A small image classifier, trained from scratch.
Model: 32-pixel images, norm layernorm, activation squared_relu, patch size [4, 4], width 320.
Training: cautious_adamw at rate 0.0013, 34200 steps, batches of 256, held-out accuracy 99%.
Rows from block 5 of a small image classifier, named by matrix and row number. Rows with one number within an expert belong to one neuron, the router's apart. Each number is 128 + 24 x the weight over its row's rms, rounded and kept within 0 to 255. All counts start at 0. Numbers have three digits each. After the name is the row's rms in percent of the matrix's.
After each expert's rows are labels from the 100 images, of 14848, where the router gives the expert most weight on average: "patch colour" is the nearest of a few named colours to the mean colour under the peak; "strongest on" is what is common among them. Only what is clearly more common there than usual is listed. The data: stained colorectal tissue patches (NCT-CRC-HE-100K).
# router: router (model.blocks.5.mlp.router.weight, 32x320), inputs 0-63
# up: expert up (model.blocks.5.mlp.up, 32x160x320), inputs 0-63
# down: expert down (model.blocks.5.mlp.down, 32x320x160, transposed), outputs 0-63

# expert 16
router.16 090:125113147122172137175131108101147155079134118085122145120189079144148111108128129163131123137115136115103145174145121133097140135093154127123114155158112116139119160119107134101152131146151132
up.0 154:148168166099142116169124140127144132107104079133111167141135116105167145145170152145160140131127110111140113107163137142100144163151123122149114129163114146167146134173138177123123117127161132
down.0 197:160133112144132140158139110127143145160102165097083145131140127164162115111107151143113123159153111143123115135172084096098139109135117169150126110136096099111126156109145117099105116148144151
up.1 070:084089109119108134124111138132060133185124112132156156135168123123143140125081149126140125092085135145122176138142157137120165131133101121148100131120118155138142146118156109146104137093111126
down.1 068:086131064112135146181116131124144158121133135109096147131083130085121153133128124198111174120096099113109122131164136138153128143122108089122118153097157105094145174115143145131118143141115112
up.2 092:108126178119122112147137123121161160135134081160118129116124113157129191117113148158108109118152140102114177110151108160126144157140119145111103109134137126163104144133147149135131120110131174
down.2 074:129115124132152145179134148127124114142150129130118111168130138152152088115120150161092095133134124124090099148129078101134140122127119127147081118104101128161102170106130106088190106157149130
up.3 105:129135095088127139133154147107077118133137127066113117127140130091116098116142132150107171104117145110132122161130129142146101073087128113108108132142128142114113150122173127146107106147156099
down.3 099:115110113087135146096115182140155119088182125133144092137108156123127145135139137111088124108087097128120113115151123129151132129124119119127069132088142161146130126121135145144104127105130092
up.4 123:138157128104159120128152142073095157132130115090115092121135124122124064146157155150147151145139069119134131151130155123097094101080156151092131136130125127147100145123132117151116131142134107
down.4 128:129086138101136141109092142108113111115148136135136093123111118142148133112108160106097119131082091119136102136121097111145157149105124114139112156133156134150122151099114140124152129114130101
up.5 053:136106092110119148123187112119095152159132115133137118140121119153118132126100121131163132144128135152133140114140135145129131112104126126145122165102148116164139131103111147098139153137123169
down.5 054:158145182162120163162122135132143164105101134145133113104105106130141082175136145126158136129113113138133127162132133079152133131152096145149117111113124129120165122128132122114146130150143149
up.6 071:194086090169155156120125104136119139104104158135149100097132140145121151126116115149129066120131115125075126109102139127149134112111130091133132118144139148101122151131091111136102144103125171
down.6 068:131104107131124196152140135129117116126140107175143120150068073152115159136160134119108115133087116116139122169092120096138136165130165171131132152164149147119147116120128176129143119116120098
up.7 153:122115133177119154119149103161126129120103135117131107092057132158125116120100134136150059118139102138093098131139102109135156117127151128161085139110110149150106124140076125132122152124129172
down.7 151:113092109115155173131133151102124121073140104158125122096105095147119133153143123120154162117118128118144119115108132112155114121138137157103107174114167144114123102160131116135126165097116141
up.8 074:132120141122144133153147127143111154120102116076110142151143145147165121134119147118126114128171130150146095128079084109151166133139138106091157140112136118084128140151120115091133103149154114
down.8 067:099139126114095119143150132152144144107100107136114122098081109118110132154119122160134126107106179096143114148138121115140101078129142177132158085103157133124087118149123133116150150110145120
up.9 072:136122138147119148128113107067150174133159105135148124138134138115141095125090157120123149145158099150119116144123150141128144163109130146111161162103194122110126167131095109148163115096104141
down.9 057:139127112119088155135126108100108171151150134143120091123117126200163151126097148116139099139136147107078092123142109079136128124119129178113124158133134141158149119103125147107135122117133117
up.10 057:107126127114086107129104120157078140141121127151145128125120122106142114144095122161084146112117123113110133105155133144127138147150058124124093116114138110138091132136126150173092078121099069
down.10 053:131106119134145146152111157136117140135181140121133125098101132130158103126093120189120127105113087137102134129157108141145147111139100109128110111087124157126113126077118150116146145140138148
patch colour: pink
strongest on: tissue: smooth muscle

# expert 17
router.17 105:116155122104134128159092089118129105149162103144157142167176113112128145138107151178081169148123138104092145158184112107122167095092087101123097098136080140161137150121116132139135132143117097
up.0 112:174142167111116133148140097122133118069133125129133127145141129114138147117131117125164127125152141191135170087157183158170142125143119126117146112137250154132136123148119123095141113128158111
down.0 100:109146111124106114113145155142154135109134099158147141104102117095119122157163099189149164102114127110142164136137161127146093110185056082101111114114154154116127136133121124152089155090097145
up.1 071:112155126134107135113129119111104072154148102106145149167120155124150162101111122087165089142150112189129082092131130125133107119124121160124097124104201143122144123120130131159141130097119105
down.1 063:144135107155125183178138132095147129142100117136117154126130143126149153123121115171104123133145103118168148151105151120116127127151078109127092133150118126096114139115126141126124127128104140
up.2 071:173113162100130138139120107130092138066107129102111085114140136160148133123135148116161106144146151160115144063144162141165128137146120144107121088126199140120120098116143145085106093114138127
down.2 063:156131104141121113128141155135130128136117131150121106116101085126118117125139137157134131130106110089178143189142144089127114148156098101112143102117139141138134171099113142146111120122130138
up.3 086:157144160107114126155128110123142120081133115121146122159144128098128153105108118116153154128161138187143174089152169155150131128172121132123130125131252165136130129132106110103160137136154124
down.3 077:112143114146123113104148156134171135106117108159141143114096131094122128154158104205149143097113127114136164136131168127138086119187045082102101131118134151117115137130116137139106147095086147
up.4 077:121134098148117145098130118157097137161132144124143141122106125151150135125151171124151069117128126130141152097126116108101159136118111133119140139146129132104165185129129131158087103100124180
down.4 060:128133138101122128130156116164134154153110137132100184161117102148139134102128139126155131161128100119171162167126128078127134125126134148138114118147105117079120177111088134115142128142142167
up.5 026:123080116149109124132149143103130083091121146141118127100105150146149140099129130079118116123143092124156095116156139171104072124117176145109111104126133112100135120116165119159056133127122133
down.5 022:154154100114101139101103116096111143141115085153143099090125101060124119099120117153133150111161150101139151124122150136137111097153128100132108136129091106193103149125115102086149108126112125
up.6 078:126135118162108122148130109112159066139120126086104133151117153110142116097140101097136136144135174152165139117128158114116071164156107122135128128121160127135138112156107122122126163139132089
down.6 068:107140131130100151152112110136109160135126115138106125107155158096157170088133103155095141101151136155152141154146124132130141100136145142135111118164067125101117137177140142096155110132116157
up.7 070:126121115112130107076130166146153115147142101163123109132096119096145156130097137098136117138104113146137137090075114140142140128148133141132126118099123136104121126145148105137124131093094111
down.7 061:156150124135122149170137155118181140151125140102141144108146133171129180115099137117087136127138125143107132116139115116106100097163116134138095123151116101071122125121119126129118159113114130
up.8 136:120133116108078066141116149068068088170141121127138145149141132152191148106111146131145123133130147141173113132120106114112147087131124119141118123122119132131141115167115145111118124108112142
down.8 152:147110164123146134104120095133115151141109145100111082145090117144131126107111142092096127170140087137120104106143119109104154134101101155154134098177091100116144129098105113106137118137136108
up.9 104:143102121139101114082163098194146135154140111115125131142127156174091146156117144137123105154112109129149160101128121121175130117144104136136155101163112112080153125154091161086164117100174144
down.9 112:119134110135123160129130105158135125094114101149110126129122129173154178168106100168102138143121131102105147145155127095144088144130156130124143154117141134118116155140164147118158141143139108
up.10 076:136151147115130111120159122187127109129134131123130095063112155121129137114096133121131114146138164171132115108120099153140117145119126137133155107117130104132152117146164115083175147138138105
down.10 063:140123139126093103174132144140103144117101120120185106084098079157094138103103127155116158162144117119197164146143110103132115127129118152136118153123150136127134161112125123151182150123139131
patch colour: grey
strongest on: tissue: debris

# expert 9
router.9 106:083135121099112115102107154115076161119119160136135138096141118105137168114123142095093070115147130093156088177108098096136105103117157118142136071114117100096129113124115134135127115118102131
up.0 109:130162107154126111103174123132142138133154097131125145102139135151124107123141176124127148104120139129149130066125131162116096149117134164128109099150120121104104111142128078102186143148123102
down.0 108:140145080134121120133134130136142175136144128139103096166109102112179097145094126126118140134130081131112148150116073099099132134149116158137127087146119131110183149093135177110101114123098152
up.1 147:143139113122083134128138132125099120135121123124147105128129129139062155176134130112112122145105125116155108124135129137116198150130027135156138140131154134120149139150113103117127114074130131
down.1 161:097103140152148145159145097136129165116110104151139171164147105068139159182142125171129118159157155134122139137135139099145152098138159139152130136136128115120133162136152126100104114149107140
up.2 106:164122153092164120145136111108115109101128156148141097143085131096113137132171115144128112134129125146149126131106130145151144130116116099135186134118133120108157106150177129087097139085155119
down.2 103:136115122108167143155159150101092127124116118136113117096111079152161148166109170106162128147120136113167132115132087122086064142155151104135148130119161099115107076173101123141161119119153139
up.3 108:186115109140127108147143148146152142110151110190149149124139089110129139128140117097136140129078136120140154153133126125117112151064163138088152120157137123174123140109142088148181127116133140
down.3 104:160126129106136130120078128139112118128141145109101102145117144129171136068097157110100137147162086113105107125129088131132147127107111154157129129133125121109134117114129141111101131144114148
up.4 107:124079121159143113113077100134139115106117162128106156089145117114205105105085125112118109144125122134113093138084117160118078132147175142113087118148151121109122108101140106172121147139116138
down.4 115:147105153185169126164159101179123183134121108161098123120169099130175118149100134171098118172151125129140151159110116090138141122152154140146141162137139096139126163098107137084107108150129097
up.5 104:127116140182093137140138116148151137159122147187104145155095111081106125143111088127129104154116084135084100125152134097114119151091140113095142138168170086135141114133162136160117132118132153
down.5 103:142129149111134144147075118110097127132131151111133123104121155135182123110135131102109129169141108135132093139156067138119147154101116129152145090133154122099155105128085177124136137145129122
up.6 127:120100142148125136194127125091124123123099143162096142142158108164130155108119123109157134130141110134152090132128101141100154127138107151177114095120140161190172105147117148150121153098141119
down.6 123:099125162132122156154162142144154134120124110159116168121140106116126146175149107181157145119150181159176141135152145132139124094152121154114127094089128139100136123145119108166105154127106154
up.7 087:145142166139140117113155119160112166136091100103150152123074174118110135146113124103131131130171155125159119127115124092136110106119118097137151125093152135149105095161121110067122133132090114
down.7 081:109115218115139117109144152125098102138133108181136147105127107094137119148153133107120140101087162140127135096117145176146081149108094079136123105125182127131075105173072135148148121111130087
up.8 126:120122123111124127121114100139153152151153147130135113119124116127111126120109162085111161084130135128134138152124132134110174120133116084146140126093114117116138104121113140141148099122089148
down.8 117:108149102123113084107131156100134121119143164087148125089117114113118098092142143117136147137132132116136124126130131155128101113099139107133123116130110149109088141164162116131141149128130126
up.9 129:163152098112096133153143128131124137091157083134139171105139125165156140134127140110143149137103149124132126097137151165141146121146123145124138113172119108189107149121156143165158095137141126
down.9 150:167100115127144139168127111124164134145124153124103154187126125099148145121113127133123097113163107148133118170121117129085140100151108135126097101161091101125152127107133097123103099136106143
up.10 133:166140146125124112120132156144109096103145129122132102142107108111131136110164077121098132144138182116161077101092113103181146149158118134103137133073125133084147142141117131073138164133138125
down.10 138:089109137082144145118118104156120139107148096153129096131107096159166153156124132162133102114109142089122096112131104104149132121136109139123153143097157132166142147156083117153104120098141084
patch colour: pink
strongest on: tissue: normal colon mucosa

# expert 10
router.10 099:108106160153127110135121147194145165149146109126128100114091111162115143114162135099147146106141103136118137121105141131142123146096148131153122119092121084163142110148154141158114178121114131
up.2 134:123149105142144142130152149114137103132128111154107136112088124111136176089144132133148128133115132156154156116119148144145065142139156130146110107155206106150112125162096071128122148119118143
down.2 125:114094175121160142136123096168081135140114107144107113126115091126151144137110163112076107150162127109134136141091114118137129122112187145151163136158186113126119170119133149127135107106136118
up.3 029:150162152093139112111138127133167157071134134121134142139146143110200098117127149148131118123114146122142109132098123153131129124101132136106149111101137136138134125142108102112150080124121130
down.3 023:131155122153154077112169117142098145154113114117125109098129108135116082127095104118143138115111102146134169154115150143114108119143154217125131146111125126079117146113136114116111110178146154
up.4 041:160146125103111105088133122132108122090154137134138120136166148132163133146129114132155148095175127145112130148124107101144169122121129139145126129087179133102131106109132096154092085102144156
down.4 034:141152095120120131107127126144103161115200110150174121109150134098128161118129145104110146153160126105118133113144126146098171140126133176115131154117146141106103129130150110107143136164120128
up.5 111:129112136151136122140149146129132091119114111159141129133142115100139153125146117146151143147111151160152102141125132177139131121150133120142104126127176121138136143174115087130146122126109139
down.5 108:110111140135136187145109111171113154140119109127103127120121093116146177138114143129108132139153125140108159130134137111143128097121163138148132122141158136119105186130129182120116130152126139
up.6 016:112114147111105104114168100145063126094151140139113124088123123133131133123150118131170089118147154081097132151114138110122166143122061148151135065109101136121135111145123091084111140092133154
down.6 015:100119086123131148122148136118137122109144083136135146152188108125129182143109134091142129112156135143121156122131137141138148157111122101152111081157094118142112111127142131122129143102128143
up.7 115:132117108091103145135149126125148088091123106155159111131149106139125120142125127127152157121138136150115150099148131140097189130161097117118147135135100097135135143155130110171145063129165102
down.7 117:102097127124140110120106118137126136122130092137150145134114090132140084140163133181131149108098087090121105146160137140136145159104059110110123108112142110174167128135088150140101101107155133
up.8 076:149113171147140141129115128131117114081109181154097091081131132167106124137152094123112114123111141099149092080168082139124118153124102136129136135122093092139123145142189097117102118150140151
down.8 076:090135162127142163127141136124123141117158088158125096125114053118173152152137119170124139132133126136176112125159142101132131103110120137129147115104165088135170118170120134135104120127104114
up.9 116:127109121102069137095158168129127134065134147132141101145104115129125118128095090111139163162130135110091146107144129127139123108126145129158109164099170087104096121141139107163129099135152100
down.9 132:110115119111137126071124113142111140090152093145153088131126074133124136124148128151113148137098101089151112124115162137128156152129119151113109133142120130175118124141109115093115110176109129
up.10 103:111129142110091119174137159124138124105129135100135140140138107157133088075149069113137139137155143125114122174148131116118106102121143091145158165121120123157108112093151144143134139156212159
down.10 110:188109125153145120166126105141107135158119138102129118152157098126158116087106174129109089141159092102129103165152085093095153118121162145151107121150112099154131137083140081125100104147114150
up.11 074:138102188142112120124114116117095149166116125064126129109120124107117128129121154147136049109151123126092132160185155118147156110138139155156130087137144129117146136136091154098103129155117161
down.11 069:113144083145119127139139118134136099172129135123105131093121111153194153092086142095122146100146171120126137122114093173099143138144169141154158137150105105100120107116148127116159149152133148
up.12 121:135115110098098146136158124125155093117113107143154125131171114154120118151123131114148151122131124142100138098140138136100175140166092127128155144152125103120141151138120111169138046124166115
down.12 127:092103124111144108106124128129121140103145087134170142131111106129140085137162128179132151086088096085127107127159145139149144163111066104109122108102149117156176115135091133152119118105146130
patch colour: pink
strongest on: tissue: mucus; tissue: adipose tissue

# expert 4
router.4 100:123124064115106136129129124146127109114119158133157156088185135135085131124132120145103175113134167107081113199122135132097165117157142101132131136133102104086166130110125146147155105146130142
up.0 106:124108095097115122134147168102116112101122155125141163156141161139165135102119090141166148129132156115129117139151129117103084155151171132090091152133129125110102129108157113154129118124152142
down.0 109:153160107144107136148116098134125134097093112154077114138153162158186128123162109145125111123142131117113144145180084112129167167089177123150140149140134151107131126143137137107115129122137105
up.1 098:119151101113091130149140131123093102125144095148143144140106096154112143085130099111108159151115116101095131104087112123120123150134120133125100133127132139119151131092125147126175182101160145
down.1 104:133103143092111135127130117133121141111105109139132083163110118157172119114143146150125124081124109088142099133115104112135134154102113156121117159111112136144124149123070117147124100153161074
up.2 113:154123094088155102147132122162158120083116157118141107204138122167156117096124102110126159128123105148153133126094140120164122170128137109139169153119139134127103121113112140125171132089161104
down.2 104:143111183140124117164145106154114165115107119143080102151116086158185143134124136131142115150126140102141140143164087102134166135136110143147137148135134098157119165107105121147119109134145129
up.3 122:103132113160132141095073126128127138173161143178071127098130149119115149146092149107109103093130143090150103150068101139095113129140169100136122054122120120097152107128114140154128139113135122
down.3 118:146140092154106102119134124098136117156155144137168159174108118138132083113132159111130107115153142105110126137127133133100133187112109081119134103151126115145114142099141102122108151088149095
up.4 096:110133103136086161152159154146109090123158094122158166125112109142127161079120101107123162139099127107090122082095118120143136121135117126123118126107120125141141111101132129135173172099154143
down.4 101:143104132081119128109135115139093134128109091129174090147118130152161149117115156134111123099122096093147095108134096119137127153078107155149138165129105119161109139126081128138108129130178075
up.5 081:170135130157143154157169130136120137116129136141160107116145138160185191159107132110108166095107165132137134125101141120142128090095111123141157097087100105185137113132080148103160132105128057
down.5 079:132138132108136095157133147104172122151143122116111148142101119163110121118115142116117132120124106136097108093152134107157077123133146069096099137118140126137081103126137075138095151112121113
up.6 108:133110095078142123157119149143135100112088148114156153217140126136168124117145108146137140135099148126141120131173118091121107166164181122110129144132110138117101179114105118130115125069108144
down.6 106:128154122140099144167154097146119144101106109141101113149132120141172157127129112137126124149124142128142147105161087127156161151115191137146149166135150150112121139112122146142102137139132132
up.7 092:140131113100161119143125142132086104115123120159165138141121131145125142073119110122119190138111138116110129096110115130147123151165087133134139100103097145129125151089117119142134131104120158
down.7 094:165123137100105116099149098124113153179108120127093125125128115131158120103083157164135120137148103117089118127132104135113130106121097110155148134156107098135133125112103110110117133161162142
up.8 110:143125127120181130132106096086098105126114129153094123139129142105130101132103129140138073107110110123119095116140119111122143128148116139107117170140156137156125131147090110132117113109125150
down.8 106:110167146131129130153198098158141160155130115148097130112141081084157114118146123185110131137167118121165154136122125113133127091153121097138136165130128133134152135105118128112140118161121157
up.9 078:093141102155072169155165163162113104129161103103176161123117117116132188098103105117118160119083146124091127070114112106158130124127122132133129113109131158138143114109124098138156167070154150
down.9 067:129123108079137139105140113150110141134111108124164105136112134155147144155082150100137137118125096091125108092116108120141092148091108152122136169120121135135109114114071119144085161143184088
up.10 097:136162128146130127104101132158106124183129157119125129101128126148113154107107152095129113100144147146177100142115143151073129127144129117122129074126121124111150133135088147128151144092131107
down.10 095:117153067135088106133156162102151139131143137116136150146132089135105113112158131123159140131116140147132160127107163152141096152151113118090116132135116136138118117129129094158097157125125123
patch colour: pink
strongest on: tissue: tumour epithelium; tissue: debris

# expert 7
router.7 089:103088136162100112119142124115110133124152096162103163108130115150088110155131115096146127142158131150137134066100167116119149114139113142158104140154143145136133111115128141115125177146123142
up.2 042:112101116137124145135115147098105118131140137166141111153139147152163125139135108120146118115083121133135133105109141130133155134138101129128112139132126145091165130107162095134100120134135179
down.2 034:135120146137113159126151124129128183145108128148132165076160105133131111171150109167129153138124144149198145172142151095129121113154121128135123083118160131102119137145100114144115142114112136
up.3 132:115099145156125140142120152176118160134089102148160147101146118135125071174147155109137081103143130125143116120105131084136136139148105146116147160155089149130153191129159090149104149127107148
down.3 140:103134116154111131169156144106156174116132121139134184133182136128124090164145107139155135123116139169155145142117150125133126103157118155115095109119123131105127108131126079159112133130098137
up.4 070:112151125130144142106170113160125110144142133109127162136114168162161136120127129145180180112165055096135171121108133188136132117101115111138133116125106122128102135107132027142126125080129166
down.4 064:115129116140098148116104158100150120157095121100136148108180140170167129118130151159164137123113132118143094153127114099123123117126084115127119129112089110120158093126072107122139131148114126
up.5 096:127140101125123101156153193110103098115130120125124086184126101124140150141126144120122160110150120125127135134133138137152163146112113100111124081121118168128141123123151156136155122110083111
down.5 092:173132096149148108164147117126120105169106141138095099127154058150141105101141163111109115174167155139152127165112098130113131096142130202147112128170082126128109150105132104123151100128149131
up.6 113:130140099149124161133170151134145149107151120084114144125132127130143158140112126147144142135165120135109139110117147169127168114127120097113114136097157124136108123114138081164169135094150130
down.6 108:133112132143139157110128121129124135151124131121119118127126116155188136108119167148097106120116098091139080145173094035107126112090072108156118138136107122139113132113090113097119097148124130
up.7 126:104111063137117104116137135181183105139143122117145160124084145138107136106140129094122183109085145136121138125135156093126068129127153103133118151149119140145121160155076119146132135111125112
down.7 125:128104168137142112124147128130120130135125121138142136152147098156182145155095154153126151121129170122085141139119155164147122117115075124104156092150099117154119146129107121100136084108130098
up.8 117:171159159105120102086121121104112131149163115106102145118174123159186119110144122106111155124148071108128156132132104112118102097122139149150089122145144119097116113100133117114147117113140115
down.8 119:154132084170102163138125149138131143132129103119128142137145115077144173147095125122152139133142146153163178179157112099113143126166157118134122118136140131086136124119153156105133137176138135
up.9 115:107097158115124088124148151092108142177123134109119117170117121189117118087144111131149145117107143094120129130162137117072108117138101163144121127131137123112121131104147129130142110152157150
down.9 131:098152135119131136183161165103136124103136101168124122098152130138107167129134102175147171124118150175161150139133123147140097106169125207089110113114128164095133136150132148168133139145106150
up.10 090:105139136128105106117137131100168144181132148152117118105079156131135109098148151100135110142089099082157110158105156143120060097088151147094118109178111134149131138175115162136140133140105153
down.10 092:157135176127134146121067127123106078130133165124086159142151133114159156112119153083112087189136135125153094119110117135118128144151132132153175096160141087116139135124116129105172122117138129
up.11 079:150162142159130098176159149147095097195107118117147107111110120084117150107146104122113139154110083163157113141108137178126112103124140100092119153148134127176127107145107167094124166155123122
down.11 077:179131092113166101149144125119139128131096127129112126202111133121164120123114133072122107179119150121075117105104126146129122136131157173137147128142133125103135162145153130138135141129157128
up.12 095:111120142112113164124095118128120133153141130125140153111144156172092146166121151147107143128075127096141097097156120157125163141174091102148110139144064153124157160106133170122104138141091170
down.12 097:152126121132129129182124112135128165161100158127107158144108144093178081122101140138113129123123095137123099180121106095093128126120099102139140105156113129112118170090126116111108121166125161
patch colour: pink
strongest on: tissue: mucus; tissue: cancer-associated stroma

# expert 20
router.20 099:147204143120158116153107125089154086096149168153110167113115129101124156150128110158154126157138130126151133173155142133100118140133151079153126109131167135152124107139125131143087117158154146
up.0 027:143125121139121104135122128134097138129131114181141152126137128122128171116125131144111164111118125107098118054088118101132092125139102159121124120144151133124115162145131126109156146080119149
down.0 029:089090130101130143113088154119133093118136134098127118114094118104150108131188134171164162115122113128165129119098112117138113130137102095122149133111148129141109144139119102147117147082138165
up.1 082:121105148143127116118168109106083140094158117162123104134151112148153153141108138162140119121129166152125108119144148147153162117091099115140111113150181147101118094136128078103095096120120101
down.1 082:103160119123092117080144142135119179110138135138133093109154071213118076135161111113135149111116118111177129117113130090160137133121118111120159125116133173105141141148098139131138150111152142
up.2 031:108133165128113101115127106133099145121136134113134121142092134079125132099122160132141197145163157143091130101088157147114115146098130152105105157126217117078170129113141144104152119116120113
down.2 029:126136160140115090115150114121141181116164145139097082134161108169130124093130145140103149131135142139157094135115108151091164136118135133146124082126152089112163097105141067129148119101143207
up.3 196:151139170124109101137128114130140084107141144146151120091178113105129132154136132166136107128116149117093083121134134136134202119107090118123142179138156128113182130145132092064138100136134104
down.3 209:109088130108135131080104123129108095099165115144150096125099100132144116128139126096159148122118135087126099111136106115152134184129097139127192128118138153171139161139090132126152135104140102
up.4 014:125151119079156121102142169086093121162117145157111117137184147074126141120135163170119182110134175101119146137097141091134152115134160132129142136157119166138114133148097131109143117122124143
down.4 019:164095138135187170087176142141104134157124187113129115140172122139124125154161138169140146126144146100120102158147079090132149170120115096149111119107131130154144157181104139147135062113106207
up.5 112:111136182145142107146125120135139138137130123132118189104159120066147141120154125103121096116117163064143138137110127131110084133124123116117116085141105149143126106125167155145145164118124175
down.5 126:129125110121117136111063164124137131144119155135176136088129164142121144142125118072157113148138158113123127128147156138111147165111150115176139119152162173094174127173133136127107159144107116
up.6 014:132108136099140126122123140132149093153157132123145114106132142132116117105127154108173114146103137154120138116123123177118157132156091133159129114136177106091162094122122144151129097106109134
down.6 020:112112119148195139115090138140128170105137138081128092166122118131176121141163110156105137142124162117122098143168166123109122139109125145112091157147142135128132152121130132092138101141125136
up.7 013:156100156080143135151143156092120107083101108139122105134101123156127122104142087092126118121154136116134130107100131156140146125133073159134127175129080117148119153150142119139085148127115104
down.7 019:121134117113094139093108129170110152142131161137134138149106148149123132137085110118071094090187135142126111162151142112110132100110154082114118155150117159129123143132143136136127118099133137
up.8 012:177091127118140120107139096138129093091137129103111168171143117130136144118123120086110100179115122118147098100130103112131121122119090118140158157123189052118111143135131109122159103161152154
down.8 017:127159117140127111118121136159109131165112176150132121139121131140119129119130098113118058151121137108162129192092153148122166137119088111124091080136131155121089155131111166152108135126192154
up.9 082:116133138119101108115150124096152110100170134167150122129146138096130140130140114144134115118123181144135122112149135131141145108089099144120150151128188138090150098141124112078106122133103108
down.9 075:140159109121110111109152129109108152122136144140101079122131048203138133138134121133158143146105126135144112126121124080109107135111116063125135144132114129115124144156118134151148137084150141
up.10 019:138112165115136141121102102112128096161093129138085148120139115143133129147110130140149087147102108121156154098128149158146110086150140118143093147110118143112118133150142105157078152102106117
down.10 028:186122072145097098111077133171161173131116131089115173136148136112091134122146108139123093130143187123109123118148123157115168141097160140136159118099139208133168120145138118176128157163149135
patch colour: brown
strongest on: tissue: lymphocytes; tissue: debris

# expert 11
router.11 097:132137142136155144132125156080113105149126149140121148149098150149153150159164138123175109134096122175187138125123103129140121152163148120156113134119105135122136169147132122131125120116143170
up.0 050:099152178151115118141134126160112135125139143108109133124117128135129132132119146143155082102125185159129105120167142123144140094143177138135126055108123156097122137121111148134136145133130148
down.0 048:134123177150136128173142126123150128155146144124162158120136142104164118115140154098143114176152144114174128159118123140140136118142128104115113094131125142105123116161133140137168129119150158
up.1 141:091129156083148138163141127089141090130130119128140136144148117089170132133160123138121126140144131142130150147142135127117115153116166140159139123141161118169133120139170145124193141111174129
down.1 138:117111163141120092080119156113134145135135158097107110118082141113149128145115112109148132160134095144104147163145137114162107154118093152167144104171143126075113145171099116139149141156154124
up.2 132:167151143153147151083160110111125101133131164141130126169105164128110153142140115161150126114083137131145121096172135118171131144129101157151146101107161109096113134127185104124154068101134159
down.2 136:146121093102145105114130168118137099115169173112103096159103100125169130136103147108143093121094112109085109123152123145142120151119106073156187109178148157129141119108132116120104124141160154
up.3 098:108138135128152131128107135076105128172149111130157097117116188088098177135147130117109169131142147141155121105112140183112144162147094093122137166135166117142167095135127157099095124090097125
down.3 104:186101141097172114160138154132139139158168157113111188123137166136146131080087132095139121169136117122099096137103107132094133137130134150157145162153131117083166094141128128103128140106140164
up.4 134:134115129139134120146136131125109117073102118074114131130116110136121121161106109097151085110142119111135159107125126114135166146180150141142107122115090176147124115106116116148106146075133150
down.4 147:151138136117128094126163150172102166087123122126118110168144117107088159134139107122126147145138112105138141139098162121147152103092155180117121128140104154111067164129166112134122102168100127
up.5 137:095112139079136137175141137104131100132134100131133124142155090117177148147153128122122095150138125132143167169125138122117108148125174135154125111113141124178124100115159144118156154092179120
down.5 137:111102174153123093088123142123132152128139140104107112119079136110130142168115097136137134146111115150135141200132149104178088149137094167152113091162134110080102134148099119149169139155115111
up.6 109:111137128128163100135124118068161109142135116112121112085117149104119138131132117113125189127151165101151126135143159162117124170128139102140110155142169116126146113124155119100098125142096128
down.6 101:173156111103110099137130140129103147153120168119142158132134129161108115088103174117147125136157127128101093128138086127082131142118166161131125131130120107113120112135149127117136125128173163
up.7 140:126173131148153114130138134084133089104144099078135074138107116102141131115122145140148184124123158149171126127127153146141127155109154131143111163120186134107136151149115081070144115121085131
down.7 139:154128124088115112128110128155074151133114166119112096099095112159137115101106169125141139116145080125110094132141095097104139120110164113134131130138124133116112113131148144093145072168166179
up.8 096:113131145108113120149146123107184108090125137132142173123180127126151125148146110131119121148118153117140155146131116104144116153109103174172170156126123131157121128109167134126164151093159143
down.8 094:126135159112125095093129143118102137154155182118106117117126160125156172151113129113136123184155108148135116168142164154141124146130082159168130101175129118092132138192076132085142149161132116
up.9 156:141158147124133152170088099091135100077072145137094143109129118148136135121128132144124080155108126121145129098154104119118150118119136096133103173131091115175122104142128185147103126126154145
down.9 156:174114135124117084139192156153121150137133135127109141118138118125100130165124134116144146154151154130132173135116160127131116144107156135126161111122149120111077184148146111126097115106130103
up.10 116:115179174139128104168087160108126130141140085099135146116121147127085139142123149097117115102137154122136151120136153133135141152156153121151073155111132155136121095129077138156123143126105128
down.10 120:146144151095145128176129146155119124136158127137131151158149188121124159111130138079099112148151127076125133135101098145111199117100185147118119164142121126105110116145171113120116119131120162
patch colour: white
strongest on: tissue: mucus